From a checkpoint of a small image classifier.
Model: 3.9M parameters, 32-pixel images, arch repvgg, activation silu, depths [4, 9, 4], widths [64, 128, 256].
Training: soap at rate 0.0031, 14600 steps, batches of 256, held-out accuracy 93%.
Data: trained on microscope photos of single blood and bone marrow cells, 97085 training examples, 38.5 epochs.
Rows from block 6 of a small image classifier, named by matrix and row number. Rows with one number belong to one channel. Each number is 200 + 30 x the weight over its row's rms, rounded and kept within 0 to 999. All counts start at 0.
Before each channel's rows are labels from the 100 images, of 14848, where the channel reaches its highest value: "top examples" is what is common among them. Only what is clearly more common there than usual is listed. The data: microscope photos of single blood and bone marrow cells. In brackets: how many of the 100.
# c3: 3x3 conv (model.blocks.6.c3.weight, 128x128x3x3, each kernel summed), inputs 0-127
# c1: pointwise conv (model.blocks.6.c1.weight, 128x128x1x1), inputs 0-127

top examples: cell type: lymphocyte (37)
c3.127,192,243,115,186,214,174,252,223,198,181,222,187,200,151,202,175,157,209,194,227,172,179,152,237,187,239,201,246,163,221,194,190,217,202,197,216,185,167,169,229,237,187,178,143,182,209,241,202,218,228,232,177,237,218,202,243,236,244,198,218,183,120,166,246,208,169,277,210,219,172,192,247,180,210,224,187,272,196,232,189,189,214,263,218,240,186,181,206,199,173,215,191,190,223,182,195,175,232,240,184,278,185,186,217,216,193,206,173,217,193,224,217,215,208,177,137,237,225,256,183,186,166,220,222,160,212,204,195
c1.127,198,284,153,205,211,150,211,170,186,175,176,194,234,184,155,194,164,217,183,231,195,161,189,243,209,229,227,220,218,227,203,258,222,196,199,252,189,161,194,234,232,197,169,165,188,208,241,208,187,222,258,159,260,216,202,224,257,229,194,169,181,160,176,210,196,158,249,205,200,161,191,243,169,204,212,207,277,177,218,160,216,167,258,231,176,141,165,199,214,172,180,228,151,261,198,188,180,258,209,202,238,178,179,202,197,186,247,202,222,208,235,184,224,226,169,184,203,201,210,179,179,206,207,233,170,180,181,154

top examples: cell type: erythroblast (36)
c3.66,156,212,164,212,183,207,206,206,229,174,219,221,146,213,214,240,197,165,171,154,161,149,199,158,224,223,161,249,260,153,210,186,200,231,201,214,191,180,214,186,169,161,234,171,148,260,213,221,181,211,163,110,212,185,191,192,234,202,230,221,250,181,214,202,236,214,156,189,196,179,141,188,148,234,211,213,210,209,219,195,210,175,237,242,213,172,169,167,170,204,205,174,196,172,197,217,187,148,180,238,164,212,234,193,223,174,205,163,179,151,198,164,265,167,223,135,203,209,199,179,172,258,171,219,180,191,172,198
c1.66,189,208,189,232,208,224,194,204,215,213,222,226,164,197,194,211,187,149,160,173,208,169,253,186,172,181,197,245,260,187,191,173,203,191,230,231,210,184,211,176,182,130,226,167,172,219,179,254,206,214,180,154,202,168,155,218,180,189,234,165,259,196,188,209,232,180,136,160,189,168,157,149,171,236,191,229,169,185,201,176,207,185,264,284,185,202,153,201,155,242,185,165,195,226,193,166,167,155,159,218,186,226,239,204,229,168,198,178,182,186,173,189,192,205,184,171,171,192,205,182,185,297,158,163,172,194,186,190

top examples: cell type: eosinophil (49); smear: peripheral blood (46)
c3.86,204,263,206,213,170,186,196,209,160,155,211,169,215,128,130,153,205,266,171,193,175,227,214,189,194,227,205,152,213,207,186,170,171,204,212,235,202,206,122,197,203,175,132,206,168,182,188,171,148,193,231,185,198,197,162,216,179,174,210,222,202,237,201,185,225,208,242,220,216,166,195,176,178,207,235,180,236,225,151,147,167,197,169,184,159,172,258,228,174,205,213,201,248,198,174,195,197,207,157,219,160,212,145,211,199,228,154,243,232,188,223,195,230,208,181,214,192,245,223,192,160,237,189,237,225,254,256,215
c1.86,237,241,222,199,164,178,196,253,214,188,204,247,189,105,145,132,206,220,157,161,157,241,237,185,185,203,212,163,196,192,223,162,156,208,207,199,184,152,161,183,201,199,165,220,166,188,211,200,174,192,220,202,164,230,179,186,186,159,222,175,229,182,204,174,229,251,221,243,156,219,205,175,172,240,221,154,242,220,169,160,163,187,157,215,127,166,173,200,203,265,229,192,242,206,193,188,176,202,173,234,185,203,147,240,187,248,210,215,177,164,218,198,211,233,210,194,186,206,199,192,172,219,211,213,233,260,225,196

top examples: cell type: blast (25)
c3.96,150,221,229,181,199,218,207,228,255,201,133,235,160,210,198,215,172,217,220,198,232,179,235,181,230,185,197,222,225,180,162,168,267,191,249,179,218,208,189,185,216,171,177,168,194,215,168,166,190,163,220,282,189,191,209,179,206,237,162,199,197,219,209,232,206,180,200,211,223,191,219,174,252,115,232,244,224,225,201,173,277,194,210,198,186,217,199,230,160,147,183,197,193,228,249,223,253,107,218,179,211,196,187,190,219,190,196,203,216,212,188,275,214,188,177,216,200,204,185,193,128,195,193,186,205,199,167,150
c1.96,166,207,254,158,189,208,196,194,246,218,165,182,175,266,211,207,198,195,236,205,223,211,279,174,218,197,199,231,229,173,162,226,245,192,200,197,185,179,211,185,233,195,171,198,214,233,226,185,183,180,165,251,205,226,204,179,200,224,197,180,186,164,219,246,207,188,213,201,215,207,232,168,241,131,247,245,200,238,205,197,271,195,186,219,174,233,223,202,188,137,176,210,223,301,274,212,236,123,222,177,212,251,171,187,242,210,244,208,207,235,221,225,218,192,179,210,200,212,181,220,161,215,178,183,213,209,217,164

top examples: cell type: eosinophil (40)
c3.97,182,183,151,189,173,178,234,160,177,167,202,220,243,170,191,148,193,245,163,194,207,171,174,172,184,236,160,199,167,250,228,160,204,167,178,152,209,211,223,226,229,199,175,132,208,203,167,178,246,146,227,245,242,144,216,178,206,182,203,199,210,237,172,149,180,212,231,196,230,193,183,197,195,192,221,185,222,164,203,228,240,191,183,191,173,183,239,181,203,188,199,276,170,216,183,216,205,223,231,186,246,198,257,164,175,228,256,180,217,151,219,136,172,204,193,178,213,169,178,187,208,207,177,145,204,132,227,150
c1.97,184,172,135,180,153,190,306,182,176,212,216,226,209,200,195,189,193,246,191,231,172,189,182,180,205,235,199,236,201,215,216,208,203,186,190,154,214,179,206,205,196,229,175,168,208,158,195,155,214,131,241,246,218,168,226,168,192,164,240,226,198,244,158,154,181,247,235,225,231,205,193,178,193,198,178,201,219,170,201,207,278,204,175,194,189,142,229,166,205,175,172,293,160,179,192,214,218,198,219,175,210,217,224,189,164,215,228,200,234,195,226,114,179,208,195,154,192,169,179,196,192,205,208,179,236,194,246,191

top examples: cell type: segmented neutrophil (80); smear: peripheral blood (70)
c3.52,204,148,205,201,231,212,204,170,200,224,171,184,137,235,220,221,180,197,211,226,184,193,222,218,192,206,179,204,225,168,178,193,235,178,228,210,148,193,184,242,169,208,234,201,236,192,188,210,178,178,191,200,194,151,189,170,169,142,196,163,181,191,229,212,223,224,170,205,199,177,162,217,185,191,182,200,233,205,223,149,215,206,135,236,232,208,190,207,142,182,139,212,209,249,224,216,156,278,188,145,240,183,142,196,193,249,217,216,191,216,248,197,116,206,238,203,199,213,232,189,170,225,216,154,237,229,217,297
c1.52,188,153,194,214,221,193,153,162,167,230,196,232,153,290,207,244,184,157,172,194,213,188,194,165,188,198,197,206,207,194,192,197,220,172,219,241,181,160,160,216,174,208,198,228,228,228,179,200,196,196,181,159,140,172,189,155,186,149,161,147,243,234,213,228,233,179,172,219,211,170,162,206,184,229,161,195,204,190,194,170,202,173,142,215,237,154,196,202,160,215,189,207,206,231,207,217,144,218,175,167,277,153,205,212,188,249,255,227,212,201,265,209,171,203,251,207,213,234,231,193,211,240,219,161,242,178,236,226

top examples: cell type: eosinophil (66); smear: peripheral blood (49)
c3.42,175,224,261,200,192,190,147,207,177,142,139,206,102,239,220,233,227,188,179,209,243,138,178,243,212,192,141,202,184,217,163,236,137,217,204,239,211,188,176,217,204,197,213,178,175,241,243,166,201,177,207,233,237,249,157,263,225,187,247,185,174,183,205,183,176,175,212,244,211,205,182,191,185,235,141,225,200,227,224,178,232,189,223,188,167,162,218,199,206,180,199,170,246,151,217,175,166,198,134,190,224,208,173,211,149,186,214,160,184,205,160,196,171,224,205,211,223,201,168,221,207,193,209,217,178,209,228,193
c1.42,199,209,253,165,225,200,183,170,150,188,123,215,105,186,195,255,223,208,206,208,194,151,196,221,204,174,187,200,188,235,165,195,121,238,231,242,205,203,193,192,178,269,175,193,193,189,259,183,234,158,194,234,225,260,158,258,214,176,276,191,166,192,216,180,179,166,186,208,228,218,173,193,200,245,124,212,233,218,206,205,223,191,222,168,180,182,246,197,194,190,211,180,235,151,220,173,198,219,191,215,229,166,171,219,190,205,204,193,201,231,171,197,177,210,194,198,217,171,138,183,161,179,206,216,196,209,233,215

top examples: cell type: segmented neutrophil (57); smear: peripheral blood (35)
c3.9,243,225,139,181,200,193,246,160,203,213,221,228,220,186,169,192,201,141,192,183,209,175,172,157,133,178,178,188,223,192,208,208,170,229,174,233,139,215,220,242,190,227,233,170,179,163,192,221,176,171,219,212,252,143,225,192,180,205,213,194,195,113,217,214,216,266,236,217,209,195,193,227,232,218,288,155,221,205,205,191,249,175,214,184,221,187,210,187,163,206,218,202,235,156,246,165,204,166,187,181,156,188,209,209,178,206,178,228,252,209,187,232,231,265,219,203,163,225,228,213,180,180,142,212,166,208,174,172
c1.9,233,215,144,155,236,190,207,167,163,157,212,182,247,197,165,183,201,149,199,161,169,165,140,151,162,214,205,222,233,169,213,278,176,204,224,244,170,213,199,241,184,187,244,188,174,159,206,197,169,154,202,184,215,136,191,235,205,218,200,209,170,145,214,220,174,251,185,176,171,230,178,260,186,218,317,144,215,208,199,195,208,225,183,193,233,203,191,194,189,187,202,213,212,172,227,222,236,206,206,182,158,217,212,200,170,213,198,237,221,184,219,195,185,265,163,197,188,200,213,201,184,162,172,194,194,215,167,163

top examples: cell type: erythroblast (63)
c3.23,203,181,225,199,174,216,199,160,210,207,226,225,171,207,248,190,177,152,237,248,237,184,210,266,236,212,191,189,182,188,144,209,228,185,203,146,249,210,206,187,168,166,226,186,178,142,228,216,187,209,154,197,262,237,163,170,167,185,214,178,186,148,188,195,172,226,199,192,221,235,189,222,250,192,211,217,279,199,266,241,195,173,186,177,252,196,204,203,157,147,254,228,195,203,167,228,210,198,187,218,127,193,193,183,172,196,217,210,173,250,223,202,195,162,186,191,246,227,167,168,170,251,153,191,165,171,215,193
c1.23,195,158,205,234,232,225,211,159,165,207,189,221,201,189,249,184,188,189,265,239,240,191,202,217,233,177,197,169,144,162,147,217,197,221,168,184,261,174,212,156,221,154,220,163,179,193,215,247,171,262,203,178,286,224,211,190,181,144,215,187,168,154,199,227,169,234,197,205,201,228,193,192,219,217,186,213,217,252,220,235,189,190,192,219,248,178,184,214,163,189,216,194,200,188,201,228,186,204,236,166,139,195,227,204,191,194,252,213,203,243,191,234,145,165,189,188,227,225,187,151,161,224,184,269,167,199,193,135

top examples: cell type: promyelocyte (25)
c3.78,221,178,267,177,168,211,148,218,211,205,206,104,244,176,200,192,206,189,195,158,209,189,181,187,202,175,188,174,176,172,181,170,220,202,234,164,126,196,184,182,217,201,214,172,161,176,204,209,229,260,186,220,185,178,236,233,200,186,180,204,177,198,179,175,187,276,213,190,164,145,197,146,174,207,219,184,218,167,166,186,182,209,139,210,225,224,191,201,210,166,193,205,204,157,174,156,161,152,182,188,206,215,151,212,191,230,133,199,198,200,211,153,224,203,182,193,175,251,237,229,189,156,115,219,169,149,209,185
c1.78,178,200,234,170,196,176,154,253,191,168,201,152,164,216,202,185,175,198,195,140,208,192,141,132,178,190,186,200,168,175,197,188,225,161,254,143,178,189,158,178,192,185,197,197,192,191,194,226,208,233,204,246,200,201,224,201,173,179,169,231,189,193,175,217,197,256,224,188,122,184,205,119,198,218,219,170,165,172,129,214,177,219,155,163,203,216,206,208,187,175,186,203,202,155,224,157,179,159,184,216,189,252,206,180,179,214,166,187,189,214,227,178,190,217,186,208,136,213,248,182,192,124,166,167,153,163,175,162

top examples: cell type: erythroblast (49)
c3.77,192,232,195,254,223,184,195,207,221,203,182,145,226,144,167,204,187,187,177,167,181,217,169,194,172,223,263,183,203,238,221,194,223,234,183,191,195,134,224,197,185,229,240,163,199,159,165,209,137,170,207,168,225,279,263,206,196,216,207,207,196,207,190,190,185,168,222,219,237,147,189,150,215,253,213,191,194,251,163,207,169,164,200,227,180,173,196,183,173,246,218,232,166,171,176,201,226,161,221,246,203,230,183,186,221,188,219,156,183,164,182,126,198,217,226,132,180,198,202,207,266,153,189,222,204,192,157,199
c1.77,218,206,177,197,247,187,229,185,190,202,164,205,201,131,201,205,191,193,246,156,189,264,169,213,176,215,248,196,210,203,216,229,178,193,202,226,218,152,247,227,197,176,227,186,245,183,131,204,141,221,223,195,220,237,245,183,191,214,174,204,172,245,204,158,173,162,186,179,237,183,163,163,219,274,212,201,207,185,195,238,203,205,180,209,183,159,223,167,160,202,179,221,190,158,175,225,205,192,216,203,244,193,202,203,197,189,214,138,200,164,171,166,187,243,262,163,148,167,186,205,236,144,136,263,171,200,157,178

top examples: cell type: segmented neutrophil (44)
c3.59,190,231,134,183,177,219,193,240,186,162,140,179,178,185,191,170,176,173,238,198,205,196,246,234,173,207,210,201,203,199,216,200,184,195,221,220,232,172,255,270,189,223,194,189,193,212,204,177,171,143,181,129,231,241,186,178,192,238,169,264,197,230,170,197,203,217,201,163,235,190,235,149,233,211,208,191,215,191,241,204,123,180,139,232,203,164,182,205,221,155,190,137,200,202,242,186,145,208,200,163,210,222,178,183,190,174,154,192,189,237,207,169,266,253,235,159,206,165,218,202,202,191,196,177,150,168,192,184
c1.59,207,220,150,193,167,233,193,248,196,167,141,174,219,190,128,153,186,172,246,186,200,191,197,217,190,200,199,211,213,195,249,226,171,209,221,195,208,185,276,247,199,204,173,193,200,203,176,185,191,169,159,216,230,229,221,173,210,178,169,204,172,217,202,169,171,209,207,164,230,180,231,222,228,199,181,149,170,223,228,198,145,205,110,187,205,151,194,235,237,152,172,187,224,192,256,153,163,201,211,179,185,243,181,170,149,166,180,165,190,221,197,135,286,225,228,190,187,182,192,184,235,203,166,200,201,196,238,230

top examples: smear: peripheral blood (78); cell type: segmented neutrophil (61)
c3.39,204,177,186,211,179,229,243,182,198,218,212,176,190,212,220,174,237,215,164,172,208,213,171,215,212,167,151,190,172,209,192,163,103,201,220,204,218,134,172,235,176,167,194,161,228,215,253,167,230,266,200,203,170,236,167,206,158,231,188,175,202,230,190,177,222,166,191,253,228,137,256,193,186,234,223,150,152,200,212,189,169,230,179,237,207,241,224,212,211,178,190,228,192,156,155,228,176,137,172,171,192,202,244,206,188,175,207,208,180,277,194,209,197,220,201,230,230,202,259,178,181,196,190,202,167,156,157,172
c1.39,180,202,221,207,186,229,218,180,229,243,202,177,162,221,245,181,252,246,198,160,226,226,197,226,199,199,161,180,180,204,171,160,122,210,181,182,225,143,194,189,181,172,204,180,281,223,235,212,225,257,193,192,189,254,178,200,167,203,143,150,199,188,206,155,238,167,180,241,232,164,209,208,178,241,173,153,164,168,220,166,161,214,224,211,174,231,232,215,196,175,202,244,171,168,157,214,173,156,161,186,202,221,248,195,181,181,229,201,200,254,207,176,233,251,205,245,235,212,229,188,205,217,184,168,148,174,164,195

top examples: cell type: erythroblast (58)
c3.90,167,223,191,221,220,170,173,199,235,221,163,245,212,156,186,125,193,215,188,202,218,194,187,200,235,195,168,208,181,191,193,128,207,249,212,243,197,187,198,174,275,196,231,150,229,221,156,200,198,226,234,235,162,180,213,185,214,212,225,180,167,132,161,204,222,168,233,172,182,179,217,228,237,186,207,221,180,246,202,226,199,171,198,234,185,236,232,206,165,158,219,224,207,215,191,186,196,182,219,210,184,203,191,226,137,247,111,191,170,200,160,204,219,165,216,169,191,276,237,206,244,202,209,239,143,211,246,181
c1.90,180,237,198,240,205,170,132,187,241,200,179,281,182,210,206,152,178,285,163,190,219,177,186,136,225,206,183,209,201,205,200,151,205,221,219,191,171,186,173,168,247,191,215,211,251,173,191,217,183,209,206,212,189,184,200,171,181,232,161,158,171,200,204,212,223,175,221,171,223,218,221,217,269,214,242,268,172,237,219,195,219,180,221,192,203,217,213,219,177,205,229,195,210,203,175,181,212,195,189,251,205,220,193,196,156,250,158,187,147,221,188,243,209,220,243,164,189,210,192,173,209,275,229,222,128,217,258,233

top examples: cell type: segmented neutrophil (43); smear: peripheral blood (38)
c3.87,159,175,226,201,181,211,139,153,185,218,202,204,263,157,196,206,234,190,254,191,228,196,176,197,221,209,208,180,234,249,190,207,196,217,236,193,195,189,168,146,165,214,222,195,216,174,210,202,198,220,178,193,242,203,184,237,135,228,241,183,184,223,168,161,209,242,206,230,229,253,145,229,223,188,225,192,198,160,178,226,217,179,129,218,180,190,172,219,245,230,231,186,177,187,182,152,195,208,179,192,184,208,207,141,215,195,179,173,288,149,212,174,169,247,233,158,165,149,203,175,224,221,188,201,183,129,185,246
c1.87,165,181,213,215,167,198,136,169,179,224,180,195,290,165,219,182,243,184,215,191,211,223,196,216,223,172,201,203,273,284,240,203,175,219,212,216,171,170,161,210,183,224,178,194,255,188,204,224,235,208,212,192,219,160,196,222,133,182,223,189,222,199,187,164,184,237,243,231,259,264,167,215,231,188,226,188,192,148,190,236,209,206,153,208,183,163,212,226,215,242,212,204,219,235,177,161,195,182,138,213,231,186,199,191,224,215,165,202,239,146,195,212,191,250,173,165,177,166,181,238,224,208,172,199,214,149,166,209

top examples: cell type: lymphocyte (36)
c3.68,204,149,228,228,160,215,207,167,183,230,213,202,229,177,221,176,204,210,229,134,238,212,271,192,214,209,198,234,148,225,196,126,181,169,207,190,282,210,209,175,173,218,221,242,189,213,242,208,173,228,213,208,215,233,204,198,166,203,161,206,176,182,195,214,188,161,226,184,215,161,206,205,200,182,215,149,247,151,122,200,122,254,218,192,155,200,202,207,178,216,200,223,179,236,229,175,177,180,193,180,181,186,192,144,151,187,211,189,171,212,206,192,222,227,220,211,203,168,196,174,249,202,195,135,270,163,165,193
c1.68,215,182,204,244,145,240,210,162,189,185,218,213,193,191,203,183,189,191,201,154,238,167,258,160,213,240,206,245,158,209,189,141,216,199,222,167,226,223,232,172,163,209,177,232,208,198,262,210,187,234,194,196,163,234,216,180,190,231,171,214,159,214,164,206,239,182,202,191,158,200,204,202,244,164,187,176,242,175,168,210,140,240,230,211,142,184,238,215,196,268,160,236,186,175,232,120,202,192,241,157,216,200,175,177,161,190,238,173,171,222,221,170,206,199,219,216,228,172,223,168,205,189,206,128,266,183,176,203

top examples: cell type: segmented neutrophil (55)
c3.81,191,232,162,177,187,207,200,146,173,162,214,135,194,200,194,148,198,218,171,223,253,195,126,177,195,203,237,200,181,203,174,194,198,192,175,268,232,220,231,186,193,163,201,155,208,166,190,209,166,176,261,170,227,157,212,188,239,210,204,163,186,198,183,192,188,224,212,243,214,164,192,193,140,218,240,170,202,155,156,198,176,249,203,250,144,206,211,283,256,167,224,175,184,206,244,206,206,177,202,184,161,144,213,195,216,183,250,139,242,240,164,192,218,195,210,166,192,180,229,167,199,195,219,209,203,183,227,201
c1.81,170,212,217,220,220,208,187,190,198,159,220,139,172,200,219,137,169,227,174,243,209,160,150,171,231,198,211,175,186,179,181,214,219,179,148,243,241,247,231,173,270,176,192,182,172,161,166,215,156,155,237,167,209,194,187,170,226,238,210,180,178,158,167,170,201,227,200,263,194,206,195,178,145,191,241,193,195,151,171,155,175,173,187,211,140,175,196,290,226,177,237,198,178,162,231,193,223,200,203,194,170,144,217,165,204,192,242,174,227,216,204,180,184,173,225,161,169,160,244,186,221,172,217,184,194,196,199,219

top examples: cell type: proerythroblast (30)
c3.104,185,196,215,191,240,206,171,150,198,178,196,204,186,219,225,182,211,151,150,168,240,194,218,174,195,239,225,181,210,226,185,263,222,191,226,209,160,204,205,165,183,166,232,129,198,230,192,212,193,186,203,208,215,167,198,205,164,218,141,165,187,182,226,257,212,204,208,180,216,185,165,205,259,188,230,182,195,198,187,167,248,154,150,215,173,223,165,227,268,216,229,193,174,159,178,214,198,175,166,172,172,258,200,270,258,221,157,264,177,180,188,200,216,180,187,206,203,211,297,176,235,171,201,181,174,205,160,217
c1.104,194,172,244,242,251,233,162,200,188,203,183,255,164,197,233,221,249,164,190,195,187,173,217,160,210,268,199,169,203,210,189,255,200,240,247,206,173,208,202,165,155,195,232,153,194,247,191,228,228,194,211,204,225,202,171,209,142,257,145,199,195,195,183,225,189,212,193,166,195,216,234,184,211,229,251,200,202,183,144,153,200,179,182,218,217,235,165,182,266,164,224,190,209,179,167,212,170,200,190,179,212,210,192,224,219,202,173,242,240,179,170,181,217,129,178,190,188,214,277,132,226,132,197,179,207,211,178,202

top examples: cell type: erythroblast (58)
c3.2,198,180,259,175,214,174,207,152,164,219,175,167,204,207,235,214,220,188,256,257,163,202,201,183,152,229,281,210,179,145,181,188,188,166,158,233,202,240,193,209,172,210,152,207,169,188,208,182,189,169,185,218,179,239,169,199,209,198,205,222,199,202,171,183,141,216,219,194,166,179,179,170,239,187,196,191,201,225,231,169,168,227,174,220,175,191,228,196,210,233,209,155,183,230,172,243,238,264,230,233,183,202,169,189,251,194,284,263,173,204,191,196,199,200,151,250,169,178,145,177,200,230,172,162,233,221,188,152
c1.2,201,213,206,121,211,160,195,166,166,230,175,170,213,190,273,190,192,186,232,206,144,175,195,209,204,211,277,201,213,202,137,202,192,155,177,263,201,260,187,212,211,185,188,198,169,195,190,208,171,169,192,232,204,212,156,165,193,194,200,221,150,190,177,201,137,222,212,142,153,180,160,175,237,222,203,172,195,206,222,186,163,209,183,202,252,196,254,185,189,209,181,124,196,198,175,254,233,227,245,228,199,167,185,183,203,235,224,208,171,197,158,187,173,161,203,224,153,170,184,169,176,182,124,188,197,194,176,193

top examples: cell type: erythroblast (36)
c3.103,235,193,248,247,205,199,195,190,218,193,182,187,197,230,224,203,145,207,225,173,162,188,105,179,209,146,244,262,205,183,187,182,210,173,210,228,234,182,202,196,135,161,216,228,251,229,196,202,204,161,150,233,191,197,160,236,232,188,197,280,186,226,137,222,203,175,157,135,216,189,188,211,140,187,188,177,198,208,203,155,194,237,172,140,161,219,159,245,220,154,198,220,200,198,194,148,203,209,208,192,160,188,229,204,253,205,179,188,226,230,238,173,187,202,196,242,213,179,193,202,220,204,207,174,169,165,181,195
c1.103,192,218,228,234,189,201,225,220,185,170,164,190,201,233,212,160,153,202,239,162,154,202,106,158,175,167,204,258,178,181,220,201,171,166,208,197,177,198,220,179,135,145,199,240,213,225,181,197,202,163,184,234,221,193,201,238,247,182,231,235,167,186,159,247,198,187,174,192,234,218,184,179,145,195,194,212,233,206,203,127,254,208,194,166,176,225,164,228,271,175,210,217,215,203,218,210,196,180,181,231,170,184,235,157,235,206,197,202,172,243,263,160,164,213,181,244,150,172,191,178,229,177,193,184,182,154,187,189

top examples: cell type: segmented neutrophil (53)
c3.92,143,194,216,221,214,205,176,186,192,135,237,209,223,161,212,165,223,179,182,187,219,171,147,191,214,239,204,228,170,209,205,172,189,223,187,164,237,177,262,108,230,145,212,238,216,198,230,199,192,258,169,146,179,189,197,239,206,236,196,216,248,215,228,207,206,171,187,159,236,213,148,194,136,223,199,177,230,253,210,176,197,176,235,165,127,207,174,178,226,181,191,193,212,209,208,181,192,211,176,217,176,234,201,184,252,159,218,154,211,267,211,179,219,174,208,243,213,222,216,207,190,144,218,224,180,190,217,153
c1.92,159,176,201,253,234,170,197,179,194,178,186,213,186,169,228,132,196,205,172,188,180,177,189,168,214,229,198,206,159,189,235,169,193,258,179,192,256,201,245,136,201,131,210,192,248,191,225,196,199,230,206,152,187,203,182,170,234,252,198,217,245,235,164,225,230,184,190,157,220,232,180,243,140,222,223,146,241,237,185,177,154,177,208,167,105,161,187,198,201,182,205,204,175,180,196,177,197,246,172,241,255,211,188,184,216,163,200,173,208,220,194,181,194,167,163,187,186,170,204,196,189,147,220,207,166,153,209,179

top examples: smear: peripheral blood (87); cell type: segmented neutrophil (69)
c3.48,207,295,234,175,172,137,168,231,229,187,207,227,224,242,182,197,213,199,175,165,221,173,213,180,196,175,175,219,175,140,222,217,207,247,190,171,160,201,206,194,217,170,199,178,162,154,132,167,225,232,221,190,207,190,225,213,190,185,183,176,186,190,181,232,199,168,173,202,252,199,230,164,198,164,176,198,220,191,171,176,222,208,206,182,256,172,243,188,192,233,193,209,250,193,160,301,212,243,230,212,215,179,208,203,269,220,233,184,259,177,234,239,195,240,169,225,210,184,194,228,180,219,231,243,228,208,197,247
c1.48,189,253,225,194,153,169,168,195,248,208,234,200,201,270,141,183,188,167,167,178,233,168,175,205,201,214,180,262,203,184,210,185,213,222,176,170,192,191,181,176,233,196,256,179,158,171,183,135,146,204,226,197,220,184,182,203,221,175,215,193,182,184,160,234,171,164,194,229,236,191,219,185,201,191,210,203,146,209,189,177,217,182,205,186,265,186,240,169,191,205,212,203,270,173,177,258,232,225,211,182,225,177,205,189,262,258,207,217,254,150,274,242,183,212,157,162,165,250,225,221,191,203,226,202,221,187,198,219

top examples: cell type: segmented neutrophil (76); smear: peripheral blood (61)
c3.100,223,168,171,181,221,171,196,168,220,183,197,245,209,207,196,232,169,171,229,209,184,228,158,210,209,201,167,185,190,171,114,157,202,209,228,219,180,189,140,230,218,203,224,157,185,185,224,192,190,197,201,261,211,210,171,215,215,185,253,210,173,208,215,175,197,185,131,185,177,154,169,192,252,168,254,191,213,190,172,150,198,214,136,185,220,145,199,208,206,141,175,239,203,237,193,235,177,266,168,203,162,179,203,205,215,237,217,177,170,231,249,200,169,253,145,189,178,224,223,218,208,242,147,190,220,192,266,179
c1.100,238,180,185,161,246,196,189,230,204,182,253,228,242,244,166,196,188,186,242,183,165,216,206,212,237,238,156,205,212,175,141,209,216,208,239,254,214,202,128,210,261,164,182,152,184,194,209,238,185,160,187,253,219,178,168,212,243,229,207,210,173,172,174,191,191,154,175,175,202,198,151,119,202,247,237,182,262,197,163,159,199,232,163,207,247,141,210,174,220,176,165,235,217,184,187,210,186,203,160,178,177,195,197,232,196,190,259,166,168,185,211,203,171,205,168,197,185,193,217,208,173,197,171,147,226,188,222,218